config.toml
n_mels = 40
hop_length = 160
input = "log_mel"
encoder_norm = "batchnorm"
encoder_kernel_size = 9
decoder_width = 256
decoder_layers = 6
decoder_layer_scale_init = 0.1
decoder_cross_attention_every = 1
decoder_tie_embeddings = false
beta1 = 0.85
Rows from block 4 of the audio encoder of a small encoder-decoder audio transcriber, named by matrix and row number. Rows with one number belong to one channel. Each number is 500 + 25 x the weight over its row's rms, rounded and kept within 0 to 999. All counts start at 0. Numbers have three digits each.
After each channel's rows are labels from the 100 clips, of 14976, where the channel reaches its highest value: "loudest" is the band of the loudest frequency at the time of the peak. Only what is clearly more common there than usual is listed. The data: short read English sentences (LibriTTS-R).
# convs0: first width-9 conv (encoder.blocks.4.convs.0.weight, 112x112x9, each kernel summed), inputs 56-111
# convs1: second width-9 conv (encoder.blocks.4.convs.1.weight, 112x112x9, transposed, each kernel summed), outputs 56-111

convs0.90:488527462447523507510438508507505487505499479455525527491509497483497481518499459531487509502470482521471473518473522444467491499478499479510516496526495529499490490496
convs1.90:483481495498527516476516456512489448548468484508481508460503475467535503513478471489518482459511535502483492522466513516436505533457472516465488521492496526509500515503
loudest: 500 to 1000 Hz

convs0.79:508487490471487504517447503538482495497495495450510504516523496470510463552454448533494507499492477508498451479504469464484466450463475518469541515498481496482497478473
convs1.79:515479473470529549438490456524537431514491515498508487508474505481515508535463507519537509473506485488525510475474517512473456513459526525510490511498527511526461526543
loudest: 500 to 1000 Hz

convs0.32:530508496502512470465491478473519509509522481484461457531536490530500509503499486476493526506512482494518496519501486423486460438501539503500506473499488497504509496472
convs1.32:479520499519479500469475535515487511463483514480514504476529533475466456509493453490513539506475507512487470473515476464500493546461502488467491481511500486476530457534
loudest: 2000 to 4000 Hz

convs0.109:483528469507478493462517481466524525488509505520490495482489538474468484526431487486506496482508495484506508512514497496531486490521550493467494454531440492497465511498
convs1.109:506490479544494480508489494533478519479486460481481516480514492491494507477487512524462561505434507500499482444534462522519499511497441515524467462519496479521496497495
loudest: 4000 to 8000 Hz

convs0.75:514491485466506476429459473529487487494481522499517463541446476461524464478496490534524534452451529471525505535500494527465496474499512481511525501545513507487480460472
convs1.75:473448524507534450490499484516528518527480529551482516518499469459510481481521464502468510525505541505497482522506515458459509509507487477467506518523524491482545511521
loudest: 4000 to 8000 Hz; 500 to 1000 Hz

convs0.101:512457485480498469529486521518516497506498488492531515517495522500500438516485508552511511523472524502519518516468510489525506474512434485476482557545514500485506535506
convs1.101:507467462515513501482493439463498460501507519480485474491458482446486507503504452500509502488496492543489538519530496487461480532505521542487530521533541542515490525515
loudest: 250 to 500 Hz; 500 to 1000 Hz

convs0.28:486506474480505460446505469482526523536470478547506454425469507474488512465454511495482490500517478492511540521514472505512509520508517485493503483464467452527488477487
convs1.28:505523476512474475505502480478456509494507518489495497507477503494443514487509444470482517511499528493476519463492508528506562448548487525509476487534534492505453469499
loudest: 2000 to 4000 Hz; 4000 to 8000 Hz

convs0.60:459507520480527486509495515462485484516536519495487479538458424487500498504474577506495506514485511527512490511459498541486486466537510484503530475446472476487529509489
convs1.60:493522490488485505479484492509476517477542536487494500474435481488464526535519511520539520491520483513528493483481495507489504518542522531511511523513518546499489479487
loudest: 1000 to 2000 Hz

convs0.0:501492519440512459473471490507496489499475516488508478504431474488530496500491487507478543505504533516500469529517515488455507525479485485500527468505464448486490426475
convs1.0:508452537529484488456472473478513517514476550508519506499497492434473515526541480458483522522511540479480502509514505484505506533496470525483507533545517537509478501533
loudest: 2000 to 4000 Hz

convs0.24:524478475498476496493492554492509499474513476530496506503540504520514510499519500466482513477543534473467456469486510511459483485503488506496505485468490489520501501463
convs1.24:491465474507541511474497496507510471487551504497511475539497524500480438573510479483551461470470461488483453485494499517505502490527489501492498478519522506480500509498
loudest: 250 to 500 Hz

convs0.53:494518523496473490508501501455484544468514527539459444472504504472493481513483508492493516461500487467506509530481463481507452473532513506455492453502466475500467489534
convs1.53:522507518514509463529513497526484524504466481492492481487560508480518497497487497529467547515480477516498475454502508486510462495456429492537471468509487453515481487493
loudest: 4000 to 8000 Hz

convs0.13:536489485451489495508466501495518477524514517511498511479489541446542459490476507561526533490452527503524522519477507489505525481469462477486480500551493478476466493467
convs1.13:473493493539548486469505434463511440516487505477496487489457515470514535497511466518505500507449542510491509482467485484463523505504531530497593521554520504440493489506
loudest: 2000 to 4000 Hz; 4000 to 8000 Hz

convs0.9:460513501508463509486507460506476509516459503477495487466487479522479516474506507467458491529517503470527494486453537534486518531530511507513519458441491514474500518477
convs1.9:523550471573477500464530481517497478496505494519495503519474470533539529502500550493516497500556472474499504490497500524485504521483512527564523484513498500522491498485
loudest: 500 to 1000 Hz

convs0.68:539516434462507490447497474459498530500555459512458490499479491483517466504541506504557508480516499516487504501509471481503529488484487436535464486511507511520471510487
convs1.68:463495505489534488502508552505527484510488512523464512499529472495483511501521488527508549535454525536495470515498474465504498506487535488480557517501580480475511494484
loudest: 4000 to 8000 Hz

convs0.92:468473467488512503477507484486534527511513508532519480551529492484492470507463502488473512490492544499482509514471515510511481416458504490456491514541486488469543515467
convs1.92:476479523494488496461500509530478502496498482497513483478471464474483524507537456494500528499508552517518499501513496549525520532536514523466513514543488473483519518498
loudest: 4000 to 8000 Hz